config.toml
model = "model that answers yes/no questions on an image's attributes"
dataset = "photos of plants and fungi (iNaturalist)"
train_examples = 45211
encoder_norm = "batchnorm"
encoder_avg_pool_shortcut = false
encoder_dropout = 0.1
encoder_widths = [48, 96, 192]
fusion_encoder_width = 256
fusion_encoder_mlp_ratio = 3
fusion_encoder_parallel_block = false
fusion_encoder_cross_attention_every = 1
init = "lecun_normal"
residual_init = "zero_last"
momentum = 0.95
grad_clip = 0.5
Rows from block 6 of the image encoder of a small model that answers yes/no questions on an image's attributes, named by matrix and row number. Rows with one number belong to one channel. Each number is 128 + 32 x the weight over its row's rms, rounded and kept within 0 to 255. All counts start at 0. Numbers have three digits each.
Before each channel's rows are labels from the 100 images, of 14976, where the channel reaches its highest value: "top examples" is what is common among them. Only what is clearly more common there than usual is listed. The data: photos of plants and fungi (iNaturalist).
# convs0: first 3x3 conv (encoder.blocks.6.convs.0.weight, 96x96x3x3, each kernel summed), inputs 0-95
# convs1: second 3x3 conv (encoder.blocks.6.convs.1.weight, 96x96x3x3, transposed, each kernel summed), outputs 0-95

top examples: class Liliopsida
convs0.57:118103120129102057124084140116135135155192152105102130108101081134125148152068106096104159083175128084125132152092102079182201126124137088108135126177132147109098033115137127111169135120111106133081133115118173097132100132075145153140147186170141133111110104106066178102078061145118108166
convs1.57:070075127069101143054126093111094093122125095130106133109104145119160130132156134085110080117131097150114129152132150156107208164081082147124136083145118171018123152134072094094159111115115156127106118153088164076092102133130124118063103125109075126142140127105109119063142140077143128171

top examples: order Lamiales
convs0.8:125111099124166117120101125160121089136081140089095156122093121151114130101074077143133142089112178150087089104105072096107139116128109120121145114118164080083090175035192102153149173102122178134132143089140135153124167107032094111079141123111154147132089134103104133085140056102115147067
convs1.8:108187107169123144134122107073130129140139107105144134136097097094114092063114103113150115115127158134090103080143103090123077089150064040148108131132160152101129102122106157125127179083112180064183083190150090141152117094143103147104141066131122080147160128150207116127089131106072118155

top examples: order Lamiales
convs0.3:052094116112180127137150149103137096159165071079142118164103204066090131163211158125078127118131173086119085128079106122107106165115125136117128153102164090079117144166103116140118096163138118100099157118128125110118146061101153106179114135149149131108054132164059113132097135103165114100
convs1.3:133166086135109091148139133114162091190138099073108090162070163077159061133150100145121129131107176117113101061108179102102142086119094140114130147098121127114134116119186216109087155125142155090149119110134119122098181114095137142192104150088073161154114164123130126110109132082134072055

top examples: phylum Basidiomycota; class Agaricomycetes
convs0.4:081162159101138101120095098115090141148124051100122097116131128127113130136086120067086119084165086123184085160096119144139134110101078114097130104102146065109210129121086122113113126098072103092163062151059149138114105058136138128111110093070087071144110125074085121106135123156122110124
convs1.4:150164170189146201104159093213133131108134117143153121083164100133128114168098076126096118081129104178155118114141128109125117120146147092134108141067085118132072129145095140083201158164169130133147174133108123057118130087160100076128139154139113136137079223179134132112100138095129124143

top examples: order Lamiales
convs0.60:171112155098084108062140097114083104166192093096152136169122147070142158189128133096113106080201151143109111094151112147116117139102129127103144171112135124064113082187111108109066113137156119086132161073166163135112129086047104139169118156102095133104078142099098128110162103146147083131
convs1.60:055128114172106110157111110067130100149143106097117123195140182117202092120135101112099152139124115137187177101106168078122128090081123141108075154106127129081106154106145176081131109135148076178101115084186194151144146093147107187147069145132119074141126137151135140094126129100123182112

top examples: order Asterales; family: Asteraceae
convs0.53:161070159096104081086080136122173140119095094116087110166077117143116112165113102103149121104083114136087158081188125132086092095077067134076125077184089150088106124128165107128099118155135105151123138120127111075113125095119085063168122133147095119117105153099118140070143151126165074049
convs1.53:111104077193119131118163130137159255141119142151153115184101141057125149112159088132127110151111183103119157084111134118074110133108142126128109100119165106161102092113163108113154112179158100124092100077092100113147115118147152164175044142135144116143126189162165132133138093169103088099

top examples: order Lamiales
convs0.39:174106146114175175118131106122123138103128144107136074074143124154089141123063163091108138116168099089080129043116136056167124137130114096146145151079158135116116157135068065173123139133084123084132079139065162128109038149112133123125119135118145119145131104105075100140081086131156073091
convs1.39:152090178097120149141092125114087101094124128132174206109152126172159078124183112152091177160137051085150116144142113105169104113106114151110074124161131033185109178133130135144140146112104094127114184094169133140151138120168109099153089121078114077176111104135100105114158133151065137142

top examples: order Lamiales
convs0.7:086138123140141140161111091102178129168107152100140090103145115103097073105108152132138129160128144108040079076121075152072120117130098124058136160083113067110185114101125107121119089124116084102145126170146030145138116143129075074122120083073158121096136153133101099094125144143084087094
convs1.7:111211151157083139145073113118153147124087118147081128154138132120091157111109121094140113115176165167114146113142131078113144120128048150097110126115149095100132134125160150076155100119122081093115242165135127125124107136075073087114086131105128098149090133102077153134127043117081077124

top examples: order Lamiales
convs0.71:106095124128104115129136124110097061146160086105097138129157213152115112109159158077161133110170150129149112074055187174136118072063126165105142119144071095102111091111028112130120098134161085085079132088093111105101129129124135128140085144077110111080095174124114105121127152115151150137
convs1.71:107181179139096074136145114124102129214041160097119063139150120142129118116131114119145104117081157119132053110137160126137126124129136167101168152160068125082166086150116171153164116113105111147162110123077138112131112105135127181197127153052111148121121201131091156151135146134116150068

top examples: order Lamiales; family: Lamiaceae
convs0.52:130098140153129098143123148113095134138186158114072122182155139129148116143125140147051125116154108106166109149117187125173131154131095116112143164074180111085169157185079132082121118203145113110113154081134098135088118081122199197123125195104119123143163119149060133151110132117064161168
convs1.52:117052139074161156149142159153049129129163118106144113074101161120105109139210176140087129158106094131131167085086121112089112113102096149135125143127056062146083126063157130115140158134143157101161118127100107136140125122114138173172114104093123123161077095140057104123179149126144132057

top examples: order Asterales; family: Asteraceae
convs0.86:087128127094106129115101072132135142085098139157109122102139126044175116096092125122055086107119136107111157140117109128063055138113137143132125081062137185128157148168102134110070130111087154144091125105120138088143117089125165085055086075177161109122131138156088093113170165134074097107
convs1.86:164161133157130079148139159115153152136093131166157134147120187164129178125033066097130090111132058162123137125113024129153161145134125115167091131153139096185111127136105137058109161157165082162073140143091104099122102142077103128144169114131137113117096148131097122106138173081149176120

top examples: order Asterales; family: Asteraceae
convs0.70:101098085156103114149110147114076160087080090088102117162152124118125121140221169093105140131156074068133148116141163030124075161116088135139119101112122083111140140161103073090137078126113099178100148097100130146138120108080137132153081131156100110150130104091177103118204111105107087143
convs1.70:178100153144194152141092131108125091099115123115155097129135149171108121138144112155186153201106151105161161123158083097146132104120120114152103139191099121229110118100174112102139119197154067103135158110025143105129080164130086105161099111116115128097093115132146101147156176112129092111

top examples: class Liliopsida
convs0.59:132081126120143097144157083127149145138083088158084145058085124132178076084123200126122133121089133107113077138096125081118121122137156102175108067182141135098113082092123105184154187143092099091067155163128099132136130098118142121089134106167073131133142111106052142127124131145105134214
convs1.59:065171136117088138095060139094110119048085074141096149128144083179144141101101140098135118125151175114059128107137109162132137146121109163137131062107158129113164143124133141147097084111128108106101045126141137092084091099148122086120170100149116157107129090092066113172102079083107187156

top examples: order Lamiales
convs0.24:164119131096153140098150067114141111087127121163128143133118148070098123150118111133156151118126178054070114140109067115179058127146119080070112124143112095103107071109144115101110077049127110137077125147095123121131100101153122141142091079104132139091065147107131140184139138149198084064
convs1.24:099182089176096107150146145112135043179112132114069177190147144146040057108154066115130136149137083119185140110143147123101090114123141148124096113128169103114130110101167117125097100177072150084172132169177076128121147121113129136174115115109138172097125124120117155126092125160092145078

top examples: order Lamiales
convs0.48:107087121073141153078156110122107079142143071118114124063134116141133119106124098111070102161179139113089109120141111076124085135105117074121102139153120102090105179116044206118117071133029084098112161123136131119119131110148177104126176140096121103058128092137104121104097122140123109172
convs1.48:111087150172154164149071108114132175071130134125161139094122100135167132116043135168088142084182168126128184131103124076154114060133133128127132093107103094143107193131138128083129112082111137133087107136159102174172146097170108150151132166087128103172095167125161171049142181146121090115

top examples: order Asterales; family: Asteraceae
convs0.83:169166139123113143117103118153141183162049117128145092070104138123096136076089137091166127109096129231120139097184117143101080093111093129133126122108127132110087151125124092089144109129142068136158121106104108094044146163118141082090084082123118113042163148108130157152121106163081105136
convs1.83:117081114103145104127112094082085225121123104111130125119160142098144115104138130138144158131105137131086132137152163090104163150134121119152168097098102096174112124173118108143101121148167143130114137136094161103147127104114102187171146078129175087063086127216077153123128084254125130142

top examples: order Asterales; family: Asteraceae
convs0.56:071108112124140117118212131144084125110081162126087129187114117085128097129173109161113159134112089089078089083105097107154047133117137174203151104190110167118086100138136111146152135152119152147098137102109090095098126169114094161181134198112112114121146126178140102142105176140176107091
convs1.56:120104104066128122144160144117151163046114158145169142157136175133132065156102135083119148155146105142118187071123079198110134093129115093131121113103135135138101089072177135174097125143135152162088072158094076132143086130110160135191064088145146088087129132107125091096137130124058100102

top examples: order Caryophyllales
convs0.35:118069094153099076127120100121131138129122128096120125091086099167116129124050127100093171103112152150147106109126103130113089093205132109078142110101182055078127160140104102139068098097100088126130108145108150130138152169111065082104124141125095096116123166046073108072106075119106120084
convs1.35:090161106085131162168113193130131156141132097154095120135141088123156113134165126158095129161161099192104151127117115105133146086162084172109120131133159115085117115160093179131134162132113097121171171148193132179130181097108096125140110105170144121135129053166152133136071086093036046148