From a checkpoint of a small model that answers yes/no questions on an image's attributes: fusion encoder layers 8, 52.1 epochs.
Rows from block 4 of the image encoder of a small model that answers yes/no questions on an image's attributes, named by matrix and row number. Rows with one number belong to one channel. Each number is 50 + 10 x the weight over its row's rms, rounded and kept within 0 to 99. All counts start at 0. After the name is the row's rms in percent of the matrix's.
After each channel's rows are labels from the 100 images, of 14976, where the channel reaches its highest value: "strongest on" is what is common among them. Only what is clearly more common there than usual is listed. The data: photos of plants and fungi (iNaturalist). In brackets: how many of the 100.
# convs0: first 3x3 conv (encoder.blocks.4.convs.0.weight, 96x96x3x3, each kernel summed), inputs 0-95
# convs1: second 3x3 conv (encoder.blocks.4.convs.1.weight, 96x96x3x3, transposed, each kernel summed), outputs 0-95

convs0.71 102:53 52 58 49 61 52 45 57 54 55 47 53 53 56 43 49 52 37 50 63 52 46 51 45 53 38 67 34 51 44 31 47 57 36 66 60 56 49 70 35 47 64 49 53 55 50 46 50 44 23 42 33 49 46 64 72 37 51 38 60 66 69 41 61 56 43 37 42 42 43 53 40 75 42 59 42 45 43 59 48 35 55 44 48 48 32 39 65 47 50 53 65 48 43 69 48
convs1.71 124:50 40 58 32 47 48 44 52 58 54 35 57 49 68 58 55 50 45 52 29 52 61 54 55 53 51 59 47 38 51 59 36 35 62 57 31 46 49 68 52 31 55 47 37 55 60 44 60 38 47 38 20 79 43 51 53 43 41 59 55 61 35 47 40 49 40 49 44 29 66 47 51 48 54 62 54 61 39 36 49 50 53 64 60 52 62 48 41 45 47 49 58 48 59 56 36
strongest on: order Asterales (40); family: Asteraceae (40)

convs0.64 118:39 40 58 38 46 42 57 60 45 43 51 45 56 39 50 39 56 29 56 36 60 50 39 42 40 61 54 53 47 37 66 41 37 49 40 44 50 38 61 47 36 40 41 57 41 44 35 42 53 46 43 51 48 56 44 28 45 37 73 56 56 45 45 53 35 49 49 58 48 42 48 48 64 51 49 33 40 29 43 20 43 37 63 52 53 35 40 50 42 41 45 40 57 37 47 67
convs1.64 087:55 83 37 43 39 47 58 46 57 47 53 39 43 32 32 57 36 37 40 46 36 49 52 50 40 55 62 40 56 55 54 54 84 54 46 34 53 52 56 63 60 54 44 56 31 52 51 43 51 39 54 38 51 38 34 66 52 58 61 64 44 48 39 49 53 48 45 40 47 56 51 49 38 42 52 54 32 64 54 45 38 61 53 50 45 45 41 54 51 64 42 30 58 54 51 52
strongest on: class Liliopsida (29)

convs0.19 084:48 54 38 49 38 60 36 45 52 55 48 44 58 77 56 42 44 39 47 55 63 43 51 52 60 50 43 34 47 43 69 49 53 38 31 38 42 36 59 47 55 51 38 48 33 35 51 46 49 63 59 46 39 64 54 34 54 47 50 38 48 26 57 56 47 47 57 52 57 58 46 66 50 44 33 39 48 70 59 61 47 45 46 39 40 52 52 54 46 39 43 46 79 52 50 28
convs1.19 082:46 56 40 33 60 47 48 44 62 58 63 47 55 38 52 40 34 30 54 34 41 42 45 57 50 42 49 45 42 50 31 38 60 41 49 56 38 38 52 40 44 42 35 64 34 40 34 51 44 36 37 34 37 55 40 39 79 46 53 64 44 62 35 45 53 39 37 48 53 50 50 54 53 46 57 38 50 52 46 36 57 48 45 46 64 69 43 70 52 46 43 49 42 48 36 61
strongest on: order Lamiales (27)

convs0.32 142:42 45 38 58 39 43 57 40 56 52 47 53 44 63 35 41 52 57 33 38 52 56 41 46 30 36 53 39 39 50 35 55 41 42 60 53 65 45 44 47 49 52 66 43 53 44 59 50 47 75 42 56 42 37 22 33 41 42 50 53 48 51 33 36 43 41 49 63 62 52 56 51 37 56 40 55 43 53 46 69 49 47 45 43 36 47 73 45 55 57 29 31 48 41 58 48
convs1.32 121:41 30 44 35 52 48 48 46 53 43 49 50 47 42 23 64 49 56 32 52 51 37 61 45 59 43 73 34 59 49 49 41 47 46 51 44 66 67 58 37 50 64 51 49 53 43 55 47 38 65 41 65 54 46 59 58 36 58 50 55 59 50 44 44 47 59 29 49 43 53 39 48 53 60 48 47 47 43 39 53 76 40 40 52 44 32 48 43 44 37 44 55 35 46 34 72
strongest on: class Liliopsida (29)

convs0.60 093:41 30 58 53 53 46 42 41 60 46 51 36 35 43 44 54 56 43 54 35 53 42 63 48 50 53 50 23 57 60 50 59 41 34 42 38 50 35 37 53 44 32 51 52 41 44 44 51 71 55 31 53 51 76 39 41 21 50 56 53 42 51 54 47 52 39 46 49 38 58 48 57 44 46 58 39 56 49 51 63 37 50 50 53 41 43 29 42 41 55 43 47 56 71 45 37
convs1.60 097:47 56 58 55 39 60 46 53 53 54 45 61 53 32 47 36 55 46 62 51 34 56 50 29 48 44 43 61 62 49 57 51 43 40 55 34 53 44 37 36 44 48 39 34 49 40 45 48 65 61 46 51 40 51 40 46 41 46 35 53 52 60 77 69 28 84 47 38 44 38 46 65 45 38 55 44 60 51 61 49 35 59 44 61 42 60 47 46 43 58 51 54 44 51 41 66
strongest on: order Lamiales (28); family: Asteraceae (28)

convs0.44 097:55 47 42 47 46 41 45 42 64 56 55 46 52 48 49 45 47 44 21 38 59 44 46 48 48 51 50 50 38 47 34 36 53 52 32 32 38 54 40 37 56 73 62 51 55 33 32 40 49 55 58 51 46 59 36 50 46 64 67 54 56 19 50 54 59 42 36 41 47 59 43 33 43 52 57 48 40 54 57 61 66 31 51 47 52 45 48 55 66 69 47 37 44 51 45 52
convs1.44 122:56 32 44 56 59 48 29 55 53 45 43 37 51 51 56 60 40 32 49 35 57 35 25 52 48 45 38 46 59 62 39 35 50 46 41 43 58 52 57 67 38 66 51 39 50 39 40 37 47 51 50 58 21 49 43 43 44 42 44 49 36 50 41 51 46 46 31 54 40 46 39 43 57 49 43 43 50 42 53 44 47 40 51 42 40 40 44 74 55 70 44 30 63 49 39 50
strongest on: class Liliopsida (26)

convs0.11 095:49 43 42 49 33 58 72 47 38 43 46 28 38 58 49 51 64 52 55 57 46 38 43 60 57 53 45 50 34 36 51 52 46 55 48 36 42 42 53 45 56 51 50 55 39 58 50 51 70 42 56 36 41 60 43 33 48 34 51 42 40 39 53 43 20 50 58 49 44 59 47 29 57 51 36 49 48 54 42 61 43 54 55 35 34 57 47 43 53 64 44 42 57 56 31 22
convs1.11 106:40 53 51 74 46 44 53 46 47 44 51 30 47 48 49 40 70 46 49 62 62 35 41 54 64 36 38 64 42 62 53 67 39 48 61 51 43 55 62 40 69 45 52 31 51 59 29 58 63 32 41 58 47 59 46 40 46 47 38 51 34 42 56 35 32 59 41 44 52 44 41 59 50 45 59 35 54 45 38 46 50 55 54 46 42 39 56 31 30 42 58 53 48 59 48 46
strongest on: order Lamiales (30)

convs0.56 112:54 49 37 40 71 56 57 65 52 46 51 34 52 38 41 59 47 67 52 39 47 28 46 40 44 40 53 35 61 52 44 35 52 40 34 61 45 48 58 36 47 40 45 48 38 69 48 60 36 43 49 51 29 42 53 36 59 36 49 44 52 50 34 53 48 46 51 59 53 52 58 40 64 32 52 45 62 57 40 51 24 66 47 59 33 41 41 63 53 54 43 45 38 49 53 41
convs1.56 096:43 59 50 50 43 39 51 52 49 28 58 38 39 56 64 29 61 81 63 60 54 48 37 45 49 67 55 60 44 56 47 56 59 40 64 42 30 46 57 36 55 37 42 53 45 46 61 40 45 33 64 52 62 40 49 40 44 47 60 31 65 39 48 63 39 59 41 39 60 38 52 47 52 29 42 50 61 50 42 56 53 57 61 45 54 60 61 53 52 47 37 44 53 39 55 53
strongest on: order Lamiales (31)

convs0.43 085:37 40 50 69 60 49 46 33 56 49 54 34 47 37 30 54 59 58 50 62 50 44 62 44 59 46 58 39 48 57 36 50 54 54 39 37 33 58 53 49 45 45 67 62 51 39 33 41 52 52 66 27 41 56 43 52 61 58 65 39 40 56 58 44 56 33 63 48 48 47 48 40 46 44 62 42 56 55 67 43 45 60 49 60 37 63 54 43 66 64 70 51 31 56 43 41
convs1.43 117:39 37 55 48 70 38 50 66 56 38 56 49 54 60 41 52 46 36 76 42 60 38 32 41 51 53 34 35 45 52 49 66 37 59 48 49 33 60 54 45 45 51 44 36 55 42 46 57 52 52 42 45 14 53 38 38 51 55 55 44 38 65 63 48 47 47 44 58 55 50 35 40 50 39 54 48 57 37 41 61 46 41 49 40 62 55 41 48 68 47 36 38 52 39 44 45
strongest on: order Asterales (50); family: Asteraceae (48)

convs0.78 119:41 48 45 40 63 37 57 64 46 49 43 51 49 58 44 43 50 50 49 44 43 49 50 48 42 49 49 47 46 47 57 39 33 47 41 64 57 47 61 49 54 36 43 65 55 47 53 52 35 49 45 41 42 57 47 42 54 11 51 61 45 45 39 51 38 38 42 54 38 54 19 50 69 63 59 51 23 39 55 38 46 41 42 51 49 31 46 46 47 32 58 55 31 63 56 52
convs1.78 127:48 48 54 36 55 47 82 49 45 55 64 64 46 43 29 45 31 57 45 42 65 42 61 43 46 43 55 45 47 45 61 53 45 48 47 68 46 44 53 45 51 54 50 72 60 60 71 51 34 37 55 46 68 41 46 37 46 51 71 49 43 44 34 43 50 38 58 50 56 44 50 63 66 47 40 36 47 63 47 48 53 46 66 51 39 47 36 61 51 50 67 51 50 35 44 38
strongest on: phylum Basidiomycota (27); class Agaricomycetes (27)

convs0.30 110:55 58 51 49 59 44 58 32 42 41 57 73 55 54 38 53 56 39 56 46 51 43 51 52 55 38 54 20 52 37 48 51 47 62 64 41 49 68 40 63 48 63 41 53 44 52 54 63 46 60 49 56 54 33 62 43 57 38 35 50 44 65 51 29 57 50 54 52 52 48 48 45 58 50 56 52 40 46 47 44 51 45 49 18 63 50 54 47 60 54 49 31 63 72 29 58
convs1.30 109:51 45 47 33 50 48 59 49 34 29 38 85 36 47 46 53 55 62 47 70 44 54 57 41 50 51 54 38 37 39 46 50 49 62 61 39 62 63 47 51 47 57 48 43 49 46 55 56 28 51 48 52 41 31 37 53 70 55 46 44 45 54 68 40 42 50 48 44 55 49 56 52 62 49 41 45 70 74 49 52 54 57 40 49 44 62 52 46 45 52 42 44 77 47 47 48
strongest on: order Asterales (50); family: Asteraceae (49)

convs0.88 095:46 44 45 25 69 62 50 63 46 53 55 49 61 57 46 51 48 46 49 44 50 53 39 39 48 38 39 38 46 54 52 44 49 54 49 38 44 53 36 53 60 48 46 57 45 28 49 44 27 34 52 32 30 50 45 55 39 38 54 47 68 31 37 43 54 53 48 67 53 54 62 61 46 45 52 51 51 60 47 55 63 59 46 60 51 41 42 32 30 22 55 59 58 56 42 33
convs1.88 096:51 63 40 39 49 63 58 45 75 40 50 39 39 55 44 49 42 59 45 56 58 56 49 51 48 34 48 40 46 44 53 58 57 39 56 46 49 65 36 55 64 58 63 72 67 60 45 43 42 47 56 48 40 59 48 31 61 59 54 54 62 44 37 54 28 48 58 48 58 48 72 64 65 55 54 27 47 44 56 40 50 44 56 48 54 37 42 69 58 41 49 50 30 34 48 39
strongest on: phylum Basidiomycota (27); class Agaricomycetes (27)

convs0.54 087:45 51 52 53 33 47 67 45 41 53 54 29 38 52 55 43 57 55 52 60 38 49 48 36 58 61 59 41 51 47 53 49 50 52 52 44 35 58 48 42 46 50 49 45 49 54 56 37 47 32 48 45 16 47 48 29 18 54 39 47 49 59 53 60 54 42 27 43 45 49 30 43 50 36 38 34 61 57 59 53 47 67 47 53 44 41 48 59 33 63 49 45 49 41 37 48
convs1.54 091:39 48 42 36 59 56 48 39 47 39 47 51 35 38 67 58 51 42 53 64 63 66 49 44 47 63 51 49 60 39 68 52 65 56 56 48 61 42 39 46 68 53 48 40 71 43 55 38 41 61 43 44 39 52 57 47 36 44 52 44 58 61 60 44 57 45 53 60 46 19 36 53 39 56 60 34 59 35 47 54 27 49 61 48 63 46 53 50 57 41 39 56 43 32 40 38
strongest on: order Asterales (28); family: Asteraceae (28)

convs0.91 093:49 38 42 59 52 47 60 53 38 54 37 48 53 50 24 55 61 60 66 29 46 63 70 35 61 63 45 39 76 60 45 56 47 40 47 54 61 52 37 53 53 61 42 39 37 58 34 41 30 48 62 50 47 27 41 47 48 39 52 56 41 46 39 47 47 56 47 49 40 53 38 54 36 51 44 41 55 66 64 51 47 44 46 41 55 41 45 34 51 60 43 52 55 58 35 39
convs1.91 096:30 36 31 50 45 37 56 55 56 49 44 38 51 37 53 63 33 37 60 48 46 63 56 50 42 61 44 50 47 50 59 50 43 41 35 66 36 32 57 33 45 45 46 35 70 68 57 38 37 54 44 34 64 38 55 60 52 46 60 48 43 56 65 52 45 43 65 52 35 47 49 66 40 45 60 63 48 54 39 41 49 48 60 53 43 55 48 51 57 46 45 59 26 42 42 39
strongest on: order Lamiales (30)

convs0.25 115:62 46 57 41 56 61 42 44 47 45 34 49 52 60 44 47 56 48 48 47 49 31 47 43 56 48 35 44 34 48 47 51 45 52 33 43 59 40 34 62 46 49 44 47 47 41 55 57 38 36 41 39 39 48 52 39 62 42 47 44 33 48 41 33 48 24 60 34 75 48 59 29 58 45 44 70 46 37 45 41 51 40 53 47 47 52 59 57 48 59 59 44 61 81 39 44
convs1.25 106:33 51 32 47 49 36 57 53 47 51 51 42 50 50 38 48 65 55 56 38 44 37 59 60 54 53 37 73 41 40 42 37 66 46 49 38 51 58 43 44 52 34 56 45 53 66 46 41 71 50 49 36 33 45 56 37 75 60 55 36 42 55 58 48 48 52 37 46 58 32 59 45 39 64 56 50 63 54 50 41 44 36 46 49 31 54 65 36 50 45 59 44 58 65 61 57
strongest on: order Lamiales (27)

convs0.84 091:35 31 45 49 60 44 46 64 46 52 41 63 49 40 48 49 60 37 70 27 37 43 38 37 39 68 41 37 45 50 54 29 30 47 51 41 55 40 60 32 51 41 40 41 54 44 56 41 53 48 40 59 63 43 51 55 45 49 40 39 49 47 45 40 42 49 42 35 32 37 39 46 45 55 44 46 40 63 46 58 36 37 42 59 48 49 38 63 37 40 41 67 36 54 48 46
convs1.84 102:47 45 53 52 50 45 68 66 26 45 47 30 40 47 53 46 63 60 60 59 48 38 54 33 46 68 62 40 46 47 60 73 53 46 65 59 46 38 45 56 52 49 28 47 46 66 40 34 53 45 49 47 44 49 55 61 41 49 65 43 35 48 46 47 58 47 29 48 36 35 59 46 35 44 61 52 47 59 33 61 62 50 51 58 42 42 54 51 29 49 34 50 45 51 40 36
strongest on: phylum Basidiomycota (32); class Agaricomycetes (32)

convs0.85 090:39 61 45 56 42 46 54 55 55 51 41 45 63 69 46 51 62 43 53 42 40 48 39 37 62 49 58 43 69 57 57 54 44 51 55 41 57 53 25 48 47 52 47 61 57 41 55 42 39 58 59 39 36 49 54 60 39 40 62 37 41 59 58 39 42 30 32 44 45 35 40 25 41 52 40 54 56 51 23 51 37 63 54 39 38 55 39 45 57 53 37 50 49 46 30 38
convs1.85 106:45 64 52 44 38 45 30 44 38 34 58 38 46 35 52 34 56 57 67 51 53 53 64 47 39 62 55 27 43 62 58 52 49 54 61 26 62 33 47 38 48 42 49 38 75 51 55 40 44 46 58 55 42 44 62 52 52 50 61 46 47 57 65 38 47 48 50 48 39 50 41 52 44 53 46 50 48 68 38 34 37 49 32 63 51 30 40 44 36 48 45 61 40 56 53 41
strongest on: phylum Basidiomycota (25); class Agaricomycetes (25)

convs0.87 108:37 53 46 39 44 46 28 56 51 55 39 58 56 48 48 48 59 44 61 45 37 38 46 39 49 55 58 25 49 44 49 48 33 42 38 60 49 44 35 44 40 27 63 47 48 44 61 46 54 41 58 54 46 45 60 39 43 57 56 49 40 47 29 41 50 52 45 42 37 42 46 71 28 42 50 52 37 47 57 62 58 49 38 46 53 38 62 58 39 27 44 72 37 50 38 34
convs1.87 118:52 61 48 40 45 54 48 48 40 52 67 53 46 43 55 48 55 73 50 59 58 43 63 29 47 39 45 31 52 48 61 53 42 46 56 58 40 38 45 70 39 42 31 58 59 45 53 37 37 60 48 58 58 40 45 57 59 55 43 32 43 53 65 35 49 31 43 42 38 43 45 46 51 59 50 48 32 68 35 41 60 46 55 28 32 35 57 58 46 58 43 48 57 52 33 44
strongest on: phylum Basidiomycota (30); class Agaricomycetes (30)

convs0.68 109:46 52 31 58 35 53 63 41 41 40 49 38 57 41 33 51 58 69 31 51 46 47 38 41 40 23 33 33 61 48 35 51 43 44 53 55 49 54 25 60 47 42 50 54 62 52 42 61 41 51 49 35 41 49 39 40 43 50 50 52 29 50 44 47 51 44 47 56 53 37 51 52 47 69 38 46 46 43 38 53 61 54 43 62 47 55 50 36 57 63 46 53 52 52 40 23
convs1.68 106:49 52 41 54 38 43 64 56 62 54 45 67 57 49 49 49 42 67 43 52 41 43 40 33 51 57 45 41 50 46 51 32 41 67 57 48 51 64 46 47 33 30 45 56 56 63 46 50 44 49 63 48 36 58 51 68 35 66 66 56 48 43 34 33 48 53 50 56 57 45 49 69 48 46 67 33 44 42 39 33 53 53 47 41 36 27 50 44 47 68 52 51 34 36 41 54
strongest on: kingdom Fungi (28)

convs0.66 098:48 50 48 68 56 43 52 53 42 67 77 50 64 50 47 38 45 45 35 36 66 34 44 46 45 42 54 29 41 47 63 39 53 51 44 37 34 46 32 52 46 53 44 51 38 43 31 41 42 38 66 46 34 44 48 50 48 52 52 41 30 31 43 50 44 36 44 64 48 56 47 52 53 53 49 44 30 51 41 45 66 48 53 30 35 51 44 41 64 47 51 52 51 43 52 35
convs1.66 095:36 60 56 38 36 44 50 46 55 36 59 52 61 32 53 77 35 78 64 43 56 42 43 48 46 42 50 57 67 49 54 52 61 56 48 29 47 48 54 56 54 55 52 52 32 64 46 51 47 42 68 49 49 57 53 57 50 66 63 54 34 49 46 29 48 40 54 51 69 51 48 46 52 35 46 45 54 60 45 56 45 49 66 48 39 46 37 41 59 69 36 42 33 51 47 57
strongest on: kingdom Fungi (35); class Agaricomycetes (30); phylum Basidiomycota (30)

convs0.63 088:49 40 34 63 38 42 60 39 46 41 63 60 44 47 34 37 34 40 60 33 42 73 41 49 39 42 52 44 57 51 44 29 37 54 53 42 53 44 33 43 27 53 56 48 51 45 33 59 62 46 37 39 45 56 39 44 44 46 51 41 30 51 43 40 51 44 35 43 38 54 55 52 39 42 42 33 32 50 47 32 52 47 52 55 47 55 50 31 46 51 47 44 37 50 34 60
convs1.63 091:69 50 51 65 61 50 57 42 45 44 47 54 38 45 40 66 45 50 34 46 44 41 33 61 33 69 60 33 30 49 52 52 47 59 58 36 37 43 44 61 66 61 47 44 58 56 63 37 52 52 50 22 46 48 53 45 41 48 42 52 51 46 51 47 54 59 50 53 50 47 42 57 23 43 64 77 52 43 50 52 54 45 40 46 42 49 44 41 48 24 48 60 56 57 47 61
strongest on: phylum Basidiomycota (25); class Agaricomycetes (25)